config = dict(
    n_mels=40,
    win_length=400,
    norm='rmsnorm',
    qk_norm=False,
    num_experts=8,
    moe_every=2,
    expert_mlp_ratio=2,
    shared_expert=False,
    layers=10,
    positions='sincos',
    head_dropout=0.2,
    batch_size=512,
    epochs=149.4,
)
Rows from expert 2 of block 3, named by matrix and row number. Rows with one number belong to one neuron. Each number is 200 + 20 x the weight over its row's rms, rounded and kept within 0 to 999. All counts start at 0.
# up: expert up (model.blocks.3.mlp.up, 8x320x160), inputs 0-159
# down: expert down (model.blocks.3.mlp.down, 8x160x320, transposed), outputs 0-159
up.156,203,196,228,188,213,196,191,191,206,217,188,191,225,181,184,147,200,246,219,225,197,231,204,185,219,172,203,192,215,157,187,191,206,206,198,185,197,232,231,183,163,226,205,222,200,214,190,202,202,201,189,232,216,204,220,182,196,190,182,179,217,206,173,193,184,239,207,206,214,213,184,177,219,199,170,182,160,190,211,245,185,228,199,180,258,183,190,198,222,191,180,194,192,209,220,215,203,171,207,233,191,193,215,218,190,164,200,182,211,217,175,205,225,188,198,225,236,215,196,217,204,185,158,206,225,191,209,151,170,225,212,195,202,213,190,179,191,190,189,239,208,186,207,168,182,217,184,195,180,194,180,172,193,187,208,193,150,181,209,205
up.157,221,151,207,203,172,217,189,204,197,194,201,167,187,227,232,210,192,192,235,192,172,246,222,150,239,211,177,203,213,191,199,173,203,207,219,194,200,217,216,201,194,169,170,208,188,171,203,232,188,215,198,189,207,187,201,225,192,189,199,204,215,209,243,203,208,181,183,233,170,227,172,258,211,177,193,187,156,187,181,235,178,155,175,207,215,202,216,203,237,204,208,202,179,161,188,186,198,163,199,226,188,202,198,221,194,189,183,206,194,214,182,190,212,212,184,184,180,213,192,192,202,188,183,183,214,196,194,219,195,201,193,233,198,205,193,161,204,203,178,196,204,222,195,166,189,236,195,165,229,206,233,189,206,215,171,206,189,217,206,199
up.158,217,204,240,226,222,218,177,205,217,259,198,186,212,180,169,183,213,209,198,186,207,201,241,181,187,187,197,165,198,202,218,200,212,211,225,177,184,207,199,213,221,205,216,176,183,168,156,202,177,210,217,232,202,216,249,211,173,192,220,201,200,211,174,188,195,219,181,215,207,216,201,188,212,205,214,200,194,222,211,238,174,188,190,230,209,191,181,211,194,215,199,187,212,183,201,198,162,163,182,257,214,182,185,196,245,209,214,196,215,205,190,196,195,197,173,199,256,181,163,194,206,181,167,200,176,216,193,181,166,197,171,202,185,226,183,174,198,199,204,224,230,225,208,187,192,209,191,189,188,223,201,195,210,225,188,208,183,213,171,239
up.159,184,198,225,223,216,173,209,211,208,236,190,157,195,190,188,227,193,212,179,189,196,189,216,187,173,194,204,233,221,190,156,175,183,199,238,207,195,208,189,213,226,226,232,214,191,202,173,195,181,206,216,222,183,201,187,216,187,200,166,213,217,164,213,215,203,190,183,180,200,202,256,208,214,186,202,192,188,165,205,168,182,138,177,187,220,184,185,179,205,217,215,180,200,227,178,217,164,177,237,228,190,208,209,225,234,209,198,146,175,202,194,203,204,217,178,217,221,173,193,205,179,182,155,219,209,197,177,197,173,207,233,206,178,180,192,202,187,206,186,200,217,216,205,169,219,218,216,220,197,205,215,196,176,231,207,192,185,185,210,191
up.160,205,141,211,221,178,177,186,218,213,181,176,191,177,189,205,202,211,229,201,214,172,212,215,166,221,198,171,222,249,215,192,206,223,197,210,199,185,193,213,211,188,192,228,203,210,175,191,227,173,190,194,194,180,198,204,209,169,177,209,196,226,190,231,196,190,210,173,217,170,232,175,237,206,200,195,194,155,129,181,209,216,194,192,167,218,211,197,194,215,202,194,168,175,181,208,202,196,174,184,220,180,172,206,231,221,166,203,181,179,184,183,240,203,168,196,188,179,173,208,187,167,182,193,198,211,213,206,182,191,208,207,213,184,176,185,167,188,201,176,221,246,221,218,201,211,206,201,182,183,228,204,187,228,181,200,207,186,186,190,184
up.161,170,190,199,211,201,213,199,168,212,242,189,168,203,171,180,186,205,203,214,212,215,224,179,204,176,193,201,194,205,215,164,171,203,221,191,189,212,195,247,185,210,212,212,200,203,239,182,193,197,196,200,230,211,204,196,185,230,188,201,174,196,207,200,207,196,173,211,192,179,145,188,167,202,218,189,184,223,196,191,188,205,208,208,186,191,158,216,196,188,219,194,206,195,177,224,190,196,232,197,250,159,206,177,208,192,238,201,202,278,211,218,206,226,176,199,227,196,188,213,236,218,192,194,189,203,170,222,215,189,188,185,190,203,190,167,184,193,212,195,178,213,197,179,196,246,162,171,191,231,173,187,218,186,194,207,182,229,223,191,178
up.162,205,219,223,163,232,209,191,206,205,202,217,155,206,221,185,193,189,216,234,239,211,190,236,175,155,193,206,209,207,177,203,199,215,189,207,203,216,188,180,180,206,220,224,211,191,203,168,197,218,200,236,233,184,235,236,229,156,168,220,208,160,180,186,211,217,203,196,204,169,187,222,204,220,190,213,191,180,172,204,200,200,170,201,228,222,192,176,200,235,181,215,210,182,189,234,147,190,177,220,215,199,218,174,231,215,198,212,183,189,227,202,173,211,232,202,185,195,181,182,212,199,212,205,216,210,196,204,200,208,240,185,209,215,184,162,204,208,220,182,198,200,225,206,177,200,206,182,210,186,199,198,210,237,177,234,235,182,211,181,180
up.163,188,166,204,212,161,219,209,178,200,197,201,168,209,196,210,228,173,208,231,188,220,221,213,194,213,205,193,188,235,196,222,213,211,187,237,199,183,206,186,197,191,197,206,195,186,164,225,223,206,217,184,200,232,183,202,203,182,214,191,194,198,187,263,215,227,212,191,222,209,197,184,213,214,189,176,171,194,185,202,215,202,190,165,184,192,199,214,218,204,201,217,181,187,191,195,190,237,189,223,196,206,167,172,187,244,172,212,213,208,216,223,232,234,193,181,178,121,180,182,183,209,187,190,226,196,167,179,218,188,219,235,191,196,194,213,184,211,225,170,217,216,200,218,157,218,215,210,193,200,248,196,231,200,230,178,218,190,203,200,201
up.164,165,220,196,220,213,193,201,217,205,215,231,163,191,204,205,189,195,208,170,186,211,193,221,171,204,226,191,193,239,199,176,204,182,187,201,173,188,200,182,180,180,220,233,215,182,219,186,230,200,191,207,204,193,203,224,215,186,190,170,203,213,197,191,211,189,211,146,192,188,184,160,201,234,197,205,209,224,201,224,205,213,183,187,216,181,189,159,198,208,200,220,191,183,173,210,219,188,188,243,191,179,143,208,214,209,198,229,163,235,196,226,194,175,182,185,231,204,216,190,211,168,179,194,218,205,201,225,185,202,197,179,198,237,145,177,198,221,174,205,222,228,233,189,182,174,195,182,180,182,261,211,200,210,201,192,181,191,217,181,201
up.165,202,165,169,226,229,198,180,213,217,203,180,216,198,162,178,225,225,211,176,197,223,183,207,215,191,184,189,175,208,199,217,195,196,212,226,185,203,199,193,201,197,181,197,234,188,225,188,200,172,218,200,179,189,219,211,187,186,166,186,188,195,167,218,225,208,225,209,233,214,235,161,208,234,192,152,220,202,179,198,211,196,195,198,191,213,177,205,200,190,153,232,172,209,155,213,194,194,178,234,165,188,193,206,209,180,167,210,180,182,189,208,210,220,195,164,196,195,216,207,226,191,180,200,206,205,183,187,207,211,152,199,198,212,201,143,181,182,191,174,212,192,197,190,222,199,241,227,166,212,201,188,205,237,181,189,226,189,197,192,157
up.166,169,181,208,209,209,178,198,199,217,223,213,204,195,174,198,156,209,205,169,208,235,198,188,211,152,196,189,194,189,197,179,195,180,199,177,194,215,188,203,188,181,189,213,193,220,240,185,175,204,204,198,245,195,187,191,178,209,187,181,180,201,202,175,213,195,227,195,172,192,161,192,163,182,196,199,201,210,213,180,201,203,225,204,213,185,186,224,180,184,240,208,202,179,234,208,206,196,236,180,242,197,229,239,191,181,236,198,209,271,200,183,201,210,188,230,215,202,192,194,205,213,208,203,201,193,213,237,214,198,158,196,199,181,190,198,215,186,191,230,171,231,171,226,202,207,143,206,181,219,175,213,205,202,210,230,168,212,223,217,202
up.167,182,223,179,195,204,193,216,209,216,261,235,196,210,163,183,212,199,211,182,207,223,189,203,201,167,176,203,182,207,208,226,192,223,208,229,175,203,188,225,211,183,203,217,225,176,204,184,165,183,206,243,208,193,191,217,180,206,183,215,198,234,218,155,187,170,225,234,199,175,182,188,169,186,217,209,213,171,177,172,194,190,201,207,202,222,211,172,203,201,181,205,186,206,198,192,205,204,187,229,223,204,227,212,208,205,197,207,166,239,213,213,210,207,207,207,202,250,202,186,224,219,203,172,172,160,203,241,179,228,198,186,188,205,238,207,164,196,191,212,171,240,210,198,200,213,192,197,162,195,171,169,229,206,203,195,185,186,232,183,207
up.168,187,161,209,220,197,146,202,225,241,196,222,194,194,187,205,150,179,179,188,223,220,228,190,169,181,187,202,242,208,182,220,195,209,193,206,195,189,207,211,187,205,201,200,172,175,227,177,186,201,197,202,228,203,213,213,157,199,204,203,231,183,195,183,202,201,172,200,187,231,214,222,196,208,200,189,230,165,197,206,236,186,205,229,192,217,171,193,189,196,223,232,160,220,194,197,200,179,202,197,189,193,201,209,168,190,215,182,145,253,191,191,218,210,199,210,192,188,210,180,195,187,215,186,196,195,172,204,211,174,173,207,179,188,196,189,169,206,215,184,176,239,195,187,204,217,149,198,201,238,187,190,153,166,191,214,189,205,204,179,194
up.169,214,207,231,210,202,190,193,211,258,203,224,163,189,221,196,198,212,201,206,194,259,183,212,186,177,215,244,179,232,176,183,188,208,205,203,185,172,176,180,187,231,262,204,199,209,184,177,208,176,221,229,189,206,227,219,161,174,198,205,199,193,204,184,191,212,223,186,221,227,170,209,204,189,223,222,176,182,170,216,215,205,185,180,207,190,199,204,199,213,204,230,204,207,205,212,171,196,186,226,219,196,201,186,223,216,220,206,179,218,212,211,203,199,189,172,222,226,193,169,207,216,177,165,225,178,190,236,197,183,204,194,213,203,190,190,184,225,201,178,234,180,224,201,145,222,201,200,205,165,184,243,209,198,194,194,196,182,224,183,207
up.170,202,211,170,191,172,180,181,182,232,220,182,202,193,170,163,164,198,214,173,187,200,180,189,233,173,202,237,190,213,209,184,184,181,215,175,195,222,202,239,183,199,243,190,180,221,213,198,185,199,194,184,192,192,214,216,178,202,204,217,205,207,190,206,179,169,193,217,206,193,146,197,185,183,204,198,198,189,207,181,184,222,227,214,183,182,160,212,168,174,221,175,219,221,216,226,201,182,236,203,241,213,203,210,182,167,205,194,196,265,220,203,177,214,198,207,228,207,189,231,217,208,220,224,189,191,192,214,204,182,173,196,188,205,184,202,219,201,182,212,183,202,186,220,242,213,165,191,219,196,194,178,217,204,205,219,151,239,216,193,175
up.171,212,192,230,186,204,197,156,207,231,213,196,165,195,162,190,213,193,219,191,206,228,213,223,179,206,243,215,168,231,207,218,188,226,197,222,211,221,172,182,154,172,218,216,217,210,185,197,210,213,234,212,220,190,206,216,210,191,181,199,191,197,182,208,169,194,241,167,202,220,171,175,200,198,207,195,204,181,168,214,178,187,200,179,202,210,164,177,210,209,183,192,202,200,209,171,182,203,185,230,237,188,171,151,212,187,219,207,194,209,175,221,183,207,209,182,205,204,189,182,200,200,198,141,198,196,182,188,174,198,216,194,195,191,188,195,188,213,210,199,244,235,222,178,200,222,198,168,222,198,236,197,206,195,221,160,149,193,194,186,193
up.172,189,195,207,204,177,188,192,213,200,229,197,191,197,182,208,166,202,229,194,192,231,223,214,218,179,207,181,216,226,181,190,208,200,187,213,216,194,184,179,187,154,152,214,216,186,211,149,206,215,217,202,184,193,210,204,197,204,197,178,220,205,188,201,202,209,194,183,227,219,174,175,214,193,194,156,194,162,189,218,208,192,181,182,206,264,207,197,229,212,169,226,221,174,150,245,206,192,205,202,206,186,186,184,228,236,208,216,206,225,199,226,170,199,187,187,210,190,203,176,189,190,175,195,223,199,191,174,188,198,186,206,173,225,193,189,204,202,211,217,193,204,204,147,230,194,204,216,159,180,228,183,163,190,177,168,173,197,180,166,188
up.173,228,192,188,210,198,173,199,205,187,198,183,205,210,204,209,210,156,225,207,199,202,193,219,193,185,210,168,208,199,182,202,213,214,214,218,190,151,201,218,155,192,207,190,215,178,216,208,200,188,196,205,205,210,236,169,207,192,208,222,209,188,206,191,189,172,243,223,200,204,225,202,212,210,181,190,200,193,197,207,217,228,203,191,188,216,235,172,184,162,198,232,154,208,212,231,182,202,168,220,234,184,164,194,221,196,246,210,195,190,201,205,155,202,211,166,215,194,217,229,175,159,169,181,204,197,209,191,186,182,188,200,171,234,204,153,171,188,185,192,219,166,204,187,212,192,213,166,194,193,158,198,227,196,195,228,223,156,193,187,179
up.174,181,199,205,203,200,202,178,209,202,231,181,163,205,195,191,170,177,210,234,188,221,209,197,187,183,171,206,174,206,198,191,185,209,218,238,192,185,219,242,205,198,181,203,208,199,235,198,205,199,157,209,200,241,204,211,197,206,193,197,212,193,183,178,205,214,192,221,185,220,153,215,187,197,216,182,195,198,204,224,196,211,224,207,187,175,156,216,191,153,184,175,213,215,193,176,191,176,196,194,237,170,189,194,192,188,223,188,211,276,210,220,191,194,156,183,214,166,189,213,214,214,202,214,197,190,181,213,193,186,157,184,225,229,223,193,210,195,206,195,187,218,186,189,197,214,193,169,186,213,151,217,212,195,226,236,158,217,199,168,196
up.175,235,177,216,217,178,205,186,193,189,178,196,188,204,224,220,224,201,217,217,202,141,221,201,179,225,204,200,202,229,215,186,175,222,194,219,190,184,225,221,186,171,174,222,206,189,162,160,226,192,205,190,187,199,194,184,195,177,225,199,210,228,204,248,207,202,170,186,224,192,221,174,227,194,171,179,182,165,170,218,223,199,187,172,175,200,211,233,168,225,220,185,168,188,168,215,203,200,180,193,169,169,212,215,203,197,182,184,193,174,192,179,155,207,184,215,195,200,222,215,200,194,198,189,190,197,191,172,202,197,232,192,207,198,165,191,179,198,195,192,217,202,236,209,202,181,212,194,177,195,256,217,194,228,230,174,193,180,185,206,220
up.176,204,160,203,196,176,205,220,193,207,213,165,174,193,185,195,193,174,219,217,181,221,229,197,174,230,184,193,184,171,182,219,198,186,202,204,211,202,181,252,204,172,170,209,205,178,194,225,244,197,184,220,177,187,194,224,200,212,185,180,209,191,194,209,228,185,222,220,209,200,206,208,239,222,193,194,209,197,162,172,210,181,183,207,173,234,191,165,204,182,208,202,211,180,185,180,182,172,202,191,221,199,202,174,256,211,205,225,223,209,181,185,212,213,260,179,177,157,190,197,188,192,171,188,211,214,185,182,215,177,203,192,205,244,195,187,205,198,228,176,218,213,191,184,179,215,181,202,143,199,201,216,193,190,192,194,202,166,198,178,172
up.177,189,218,179,219,212,163,183,197,212,204,199,215,173,198,175,198,194,214,162,218,213,220,228,220,218,216,193,196,190,186,209,174,185,206,236,165,198,199,214,190,200,168,245,223,144,192,183,183,178,203,208,204,188,232,260,234,208,180,202,218,203,171,197,172,197,222,192,197,220,225,185,181,223,153,167,206,172,193,185,189,174,181,175,195,255,210,210,198,178,191,196,195,207,186,197,212,192,185,192,216,176,203,193,220,214,217,181,215,200,171,176,192,201,194,174,205,161,170,226,207,183,180,203,184,214,203,170,181,204,200,178,196,208,188,189,188,204,188,214,203,211,203,175,163,241,185,213,188,180,234,190,231,204,223,185,237,199,201,211,207
down.156,217,168,204,169,215,183,203,214,205,163,181,214,228,182,220,206,225,205,198,195,170,187,186,169,192,194,192,244,222,183,192,183,171,172,216,190,199,214,181,197,192,196,216,170,190,210,188,212,150,210,218,202,230,231,217,202,204,179,206,198,206,205,191,198,167,200,199,216,210,198,220,211,222,211,209,190,205,203,181,215,180,247,193,227,220,197,210,236,226,201,225,206,172,187,220,207,191,217,212,166,187,167,201,210,201,215,207,196,198,228,201,186,214,214,202,172,188,216,242,200,186,138,212,183,215,195,190,225,240,194,196,219,210,204,239,200,222,240,180,188,226,218,193,199,197,176,224,191,248,223,169,238,215,214,185,163,216,211,177,184
down.157,216,189,195,203,226,225,174,211,223,221,238,196,211,206,210,216,205,187,143,181,242,196,171,189,177,177,213,188,181,231,191,199,203,215,208,190,199,210,215,208,203,233,193,196,184,235,205,194,191,220,204,233,189,186,187,169,151,198,202,168,215,230,183,182,184,174,246,194,182,175,223,211,186,195,219,195,202,210,177,207,206,175,167,194,187,185,202,207,191,229,157,193,189,227,219,186,186,206,176,225,202,222,208,224,204,201,216,223,200,241,202,217,192,209,204,231,197,210,183,229,187,189,188,194,147,181,242,172,213,194,177,209,162,210,211,174,196,211,190,199,193,209,212,181,196,199,182,173,205,197,201,203,245,204,240,214,160,221,186,209
down.158,216,175,170,179,195,174,236,180,200,176,170,211,185,216,173,230,247,170,200,187,185,208,169,202,208,218,183,219,190,195,199,187,167,178,219,197,185,202,202,201,220,191,221,177,215,177,182,187,202,207,209,205,230,209,217,209,188,212,211,201,175,197,231,220,220,217,209,181,209,220,184,211,185,225,228,193,201,232,215,198,192,205,189,232,190,190,221,212,194,216,196,182,185,206,176,240,205,215,200,171,236,221,165,182,212,200,216,187,172,190,179,186,196,248,220,176,196,214,180,152,188,167,210,185,247,210,185,210,233,176,231,195,193,182,201,225,186,201,182,225,206,214,204,220,202,163,177,238,238,217,196,202,205,199,235,165,224,175,197,203
down.159,199,166,206,202,187,222,209,191,167,179,208,174,201,224,155,213,207,187,219,190,198,197,206,188,213,224,196,223,208,200,222,178,174,151,195,205,198,226,172,213,238,186,234,179,198,191,193,215,218,195,216,172,245,205,190,187,179,178,192,194,197,214,219,185,212,218,193,183,225,222,187,160,224,164,203,178,180,194,184,211,183,208,215,219,201,183,225,201,212,181,222,204,183,199,157,221,205,224,215,211,205,208,204,166,160,219,224,189,229,200,203,216,227,223,243,197,220,199,207,201,186,221,212,224,198,203,205,216,240,203,243,162,208,184,218,195,218,203,190,198,201,202,226,230,191,174,235,190,199,181,191,234,222,182,196,169,247,216,181,211
down.160,220,174,209,189,240,211,169,211,221,229,196,180,205,193,214,219,215,191,146,215,197,184,192,184,174,172,229,187,210,240,178,207,219,212,235,196,197,202,188,185,222,217,210,200,170,207,179,193,206,186,194,232,188,184,198,188,175,168,212,211,213,210,216,206,182,169,242,217,168,184,208,190,181,196,210,219,207,211,167,196,198,151,187,203,211,212,209,207,197,200,176,216,215,214,204,182,208,168,226,215,218,194,200,227,210,211,190,210,201,205,210,236,234,181,185,196,213,194,191,229,185,171,184,206,162,204,226,210,221,219,168,195,158,207,215,187,209,215,166,180,203,219,212,176,206,210,184,164,214,182,209,176,238,210,215,258,169,217,171,212
down.161,180,219,177,216,219,206,207,212,210,232,215,197,191,189,209,191,201,167,218,194,219,173,195,239,173,205,211,206,165,209,217,227,214,187,180,221,199,191,230,187,202,200,193,208,254,227,231,190,190,225,171,222,154,192,159,189,206,206,200,218,177,213,173,169,219,213,186,177,173,203,198,186,179,210,191,205,172,191,207,197,193,195,216,209,148,251,206,178,189,173,195,187,217,201,193,204,214,208,183,206,174,218,222,154,187,187,198,207,197,176,187,180,166,208,219,206,224,187,188,208,221,252,214,203,173,180,195,192,177,173,194,195,200,190,186,211,167,147,187,190,214,183,225,191,180,214,179,187,171,170,224,213,187,207,220,196,195,207,232,211
down.162,205,180,238,183,193,206,237,205,173,182,188,184,224,166,175,222,206,198,201,197,185,208,187,186,220,198,219,187,222,172,201,141,212,210,181,196,183,186,204,205,222,188,231,200,227,176,191,252,187,214,208,235,228,206,228,207,228,183,221,199,179,184,235,205,187,203,190,182,232,218,215,184,210,198,210,217,206,229,214,212,188,201,205,205,171,167,190,229,191,202,224,212,180,169,175,191,216,180,199,209,210,224,172,177,198,173,178,203,195,202,186,210,194,210,198,217,206,220,182,159,186,192,217,207,202,169,207,230,226,194,234,189,220,157,213,179,180,237,203,187,232,211,213,198,180,164,226,202,182,213,205,243,209,208,178,167,230,196,171,206
down.163,232,216,194,202,238,214,195,207,224,222,210,207,216,203,199,216,201,184,144,179,222,214,190,216,166,167,199,194,199,227,185,228,220,201,210,217,199,190,238,167,192,226,204,179,186,213,192,189,178,214,202,229,189,178,182,188,159,202,233,217,231,221,172,183,186,180,247,210,175,177,228,232,158,217,213,200,200,190,185,187,198,183,209,205,211,191,207,184,188,214,155,197,219,224,207,169,194,167,192,209,199,238,206,203,202,217,229,197,207,240,208,222,195,203,209,194,198,185,198,222,196,179,188,193,177,197,231,200,221,237,165,217,172,214,214,205,210,222,192,177,232,194,197,179,187,194,163,179,217,177,210,189,219,213,234,222,163,193,190,208
down.164,179,180,204,208,201,197,197,200,158,191,196,195,189,205,213,198,223,203,220,183,200,202,197,216,221,205,175,237,218,205,198,187,169,214,232,185,217,192,190,215,230,186,232,148,186,173,203,192,217,208,231,196,225,190,202,258,222,220,197,192,215,191,228,239,178,219,173,172,218,217,199,178,206,206,232,173,200,209,195,226,192,231,198,230,205,173,224,216,186,221,205,235,181,224,192,222,209,194,186,194,187,191,214,202,179,225,190,210,221,229,178,204,221,246,222,205,207,190,217,211,222,204,201,231,174,194,228,227,218,212,231,215,188,174,216,201,205,208,175,192,188,206,194,187,192,186,178,239,205,178,182,241,220,172,245,178,209,195,179,236
down.165,227,202,234,207,195,206,182,183,202,202,212,182,183,181,201,179,236,206,167,182,179,208,182,199,184,172,200,201,185,223,162,189,173,193,219,243,202,195,190,217,223,209,238,197,204,179,227,242,227,229,209,200,199,194,167,241,222,215,210,154,216,192,178,207,214,196,188,203,195,217,243,199,208,202,209,181,232,215,217,189,235,201,203,191,182,177,222,209,194,190,193,204,148,209,213,199,182,192,194,212,191,216,211,187,214,234,207,170,235,228,177,186,228,190,212,223,225,188,185,224,218,193,217,194,192,173,246,244,208,209,206,211,211,172,229,213,196,203,190,196,236,220,209,207,172,169,231,221,202,188,218,216,194,197,230,198,205,225,165,197
down.166,198,227,183,212,229,213,205,190,218,230,226,205,187,184,196,212,215,195,209,216,219,195,191,221,169,221,223,196,162,202,216,202,210,197,168,210,205,202,223,181,212,212,192,210,267,203,218,189,193,194,196,208,178,198,146,188,207,219,196,213,192,190,170,177,204,204,191,205,213,219,212,190,198,202,164,197,202,205,224,197,197,209,225,208,164,232,188,198,191,216,168,214,222,189,202,212,198,218,203,216,176,212,211,112,193,194,184,194,198,193,209,177,172,191,206,208,224,170,230,204,209,283,216,203,191,204,204,199,188,185,200,214,197,220,197,209,177,164,218,200,214,191,208,200,212,222,189,198,176,162,217,214,177,206,237,218,225,215,237,204
down.167,234,193,224,175,210,178,187,212,164,174,193,175,188,227,230,200,216,207,180,202,200,220,177,200,215,217,174,205,255,197,214,170,216,193,210,180,194,217,212,223,208,179,207,196,190,199,201,256,210,174,212,196,240,180,202,221,226,174,207,164,207,242,228,203,198,206,217,194,217,197,216,176,223,147,236,179,201,183,201,240,193,192,204,188,209,175,208,210,236,208,228,191,203,172,185,183,207,194,187,207,216,187,205,228,217,201,207,203,178,203,182,191,211,193,202,206,169,204,192,174,172,191,179,206,225,184,177,215,224,217,216,207,179,199,212,192,234,236,165,200,228,232,195,189,181,172,213,219,225,181,177,217,196,200,193,212,205,219,148,192
down.168,207,213,212,216,215,194,231,191,218,220,259,169,206,217,189,189,186,205,211,216,208,220,197,200,221,200,218,181,209,184,189,199,203,197,167,199,213,210,226,191,201,180,214,217,218,210,240,202,175,231,201,233,171,188,183,177,209,209,201,185,209,175,189,201,207,234,185,191,209,194,247,235,181,181,154,205,223,183,223,176,206,192,213,177,190,200,184,186,206,214,183,193,203,184,204,194,212,177,189,214,198,185,193,157,203,188,168,173,219,193,192,164,189,213,203,235,205,198,178,240,193,258,185,223,194,170,177,175,181,209,182,211,218,212,226,195,199,190,204,224,212,156,194,215,211,204,180,197,154,201,218,216,200,205,231,208,140,210,226,179
down.169,186,161,226,192,175,206,214,224,202,195,208,196,202,184,194,210,208,176,192,197,197,239,179,199,226,197,183,222,218,172,208,154,164,194,181,175,217,201,172,227,205,195,251,185,194,193,208,238,202,195,222,189,254,185,213,198,177,188,183,169,178,187,202,218,200,195,213,169,210,175,215,206,191,237,212,169,193,190,184,224,216,210,222,217,205,151,221,218,198,190,240,170,176,176,159,224,186,210,211,220,221,222,194,201,210,196,183,178,225,193,167,192,218,232,223,232,208,221,192,164,192,200,191,209,178,218,209,199,220,190,206,194,189,162,217,207,177,222,203,195,224,205,220,205,191,202,215,242,226,198,217,224,195,185,224,195,223,219,188,214
down.170,193,234,210,225,210,232,209,192,196,214,208,195,212,200,190,190,202,191,209,203,218,189,210,216,162,215,215,203,160,197,199,204,206,206,180,201,198,185,196,190,198,215,209,178,248,221,241,180,184,200,208,225,183,201,170,217,213,211,186,203,195,203,181,178,194,210,176,181,211,205,211,188,178,178,185,222,192,222,214,186,189,202,230,228,142,234,185,178,183,203,169,192,195,182,202,192,193,214,191,210,203,195,229,113,181,207,203,201,196,179,192,171,174,212,216,202,214,184,215,202,210,294,204,214,178,210,190,185,203,195,204,191,210,207,210,214,179,161,204,218,209,174,207,219,197,234,180,202,172,166,221,193,179,200,229,203,205,175,209,201
down.171,172,173,185,198,236,186,207,213,190,186,156,219,225,174,194,199,190,188,215,220,174,181,186,212,227,191,173,232,209,189,200,190,195,203,185,187,217,221,218,242,241,163,234,185,159,207,170,199,161,204,213,205,221,216,226,207,173,201,206,215,188,194,214,217,219,224,195,192,190,182,204,183,159,208,208,204,203,225,211,233,209,203,185,257,212,187,222,213,202,187,200,193,177,175,181,214,172,229,229,184,213,220,190,225,200,192,239,189,190,180,187,226,204,207,225,218,205,192,199,175,240,180,208,223,196,202,209,219,234,213,231,206,209,191,210,213,176,243,195,213,202,199,209,218,197,166,210,204,226,182,193,218,197,178,183,194,254,208,193,186
down.172,176,168,177,237,219,194,210,211,167,206,193,211,204,180,212,195,183,230,234,205,171,199,204,212,228,214,166,233,223,234,208,204,206,185,215,185,189,199,186,219,232,236,189,229,155,196,219,184,205,206,210,224,188,184,175,225,193,186,198,202,187,204,230,213,221,225,198,161,219,189,195,204,201,200,197,180,160,180,166,208,180,196,213,216,236,206,194,217,195,200,187,216,195,236,184,183,189,197,172,205,218,156,219,256,202,209,201,221,189,200,201,202,218,189,202,202,192,189,219,209,195,181,207,183,188,192,239,192,202,162,225,194,194,198,212,204,196,225,179,160,202,256,162,186,187,229,230,210,198,164,179,208,215,193,211,223,207,201,177,230
down.173,227,190,224,231,188,228,198,179,220,203,234,153,206,192,197,223,220,186,226,200,205,205,197,175,196,208,201,198,225,194,190,181,204,197,188,209,208,215,186,252,181,208,231,216,227,187,181,239,214,180,190,215,253,213,205,228,182,199,197,162,211,189,181,213,184,177,201,198,200,233,219,199,200,224,218,182,192,180,206,194,188,200,242,192,174,158,220,237,206,223,191,224,177,194,178,180,211,209,191,198,225,208,194,180,219,204,209,209,225,180,215,216,229,228,209,195,202,191,182,204,179,256,197,208,186,198,209,233,214,179,224,180,188,180,214,204,180,213,200,187,240,209,206,228,172,175,225,226,203,185,203,251,215,199,238,176,224,200,186,206
down.174,201,214,179,211,199,197,222,202,209,228,205,185,192,214,199,209,257,158,218,200,225,189,179,219,191,202,212,195,175,210,181,190,200,185,180,234,194,197,208,198,198,222,208,182,238,190,240,169,178,235,204,213,178,206,191,220,188,177,165,211,201,214,186,152,198,212,215,224,157,218,219,208,187,219,185,211,173,198,201,195,208,178,180,211,175,261,213,190,207,179,195,208,195,199,187,218,217,202,202,231,192,228,206,148,210,187,204,230,177,204,185,193,193,246,190,211,221,202,149,188,243,244,189,176,167,177,176,225,207,198,204,186,187,195,190,210,205,166,190,225,210,196,230,208,193,183,172,188,178,189,210,206,195,191,209,173,197,200,196,209
down.175,217,188,210,209,216,234,168,202,217,222,205,218,221,216,202,224,209,173,188,190,230,196,172,184,174,189,185,194,204,211,182,192,225,217,229,193,197,211,200,184,188,231,199,180,174,219,189,197,190,205,196,208,181,184,194,170,140,166,243,203,224,218,198,197,179,185,250,217,188,186,214,223,194,191,205,207,192,203,176,209,191,158,159,181,219,197,210,201,194,209,169,207,206,215,203,184,205,168,198,206,194,215,192,221,199,190,202,213,202,240,211,223,199,207,184,248,179,221,170,225,179,177,168,191,146,200,204,188,211,204,177,211,177,196,190,183,211,217,172,215,192,231,181,160,201,207,195,177,197,191,200,175,236,188,222,230,144,213,195,209
down.176,221,202,195,181,253,228,188,213,187,218,229,216,226,224,206,208,195,217,185,196,216,172,198,209,159,183,226,197,193,211,207,205,206,200,188,215,176,212,214,217,225,228,206,170,187,181,183,189,183,216,209,233,210,200,182,208,181,206,194,200,235,231,188,220,194,180,229,214,168,197,200,216,217,201,200,224,201,201,180,183,194,164,196,208,185,202,214,173,175,214,191,209,235,242,218,198,186,190,192,208,195,212,212,233,202,224,218,217,174,235,228,217,224,193,208,231,194,204,190,223,179,178,193,201,144,215,224,197,208,205,171,218,149,227,223,174,206,216,178,181,195,211,200,164,201,210,196,163,204,178,182,175,237,210,236,234,160,193,208,213
down.177,195,183,214,240,200,190,191,196,206,186,217,186,197,209,212,210,176,197,205,202,163,252,181,200,226,187,179,194,205,204,170,182,200,185,174,195,183,193,194,212,243,194,198,167,196,192,177,181,207,169,214,190,244,221,172,200,199,225,206,182,203,185,154,251,181,194,203,213,191,231,223,199,189,181,216,180,203,187,194,228,199,184,215,193,239,185,220,203,260,205,229,237,190,232,197,180,206,179,177,193,201,159,194,212,219,231,234,195,211,220,219,234,191,209,215,197,203,198,231,224,194,218,212,222,204,184,209,202,202,201,224,231,200,221,213,187,224,186,163,197,244,191,199,218,217,170,203,193,212,174,177,223,203,196,174,169,203,191,203,182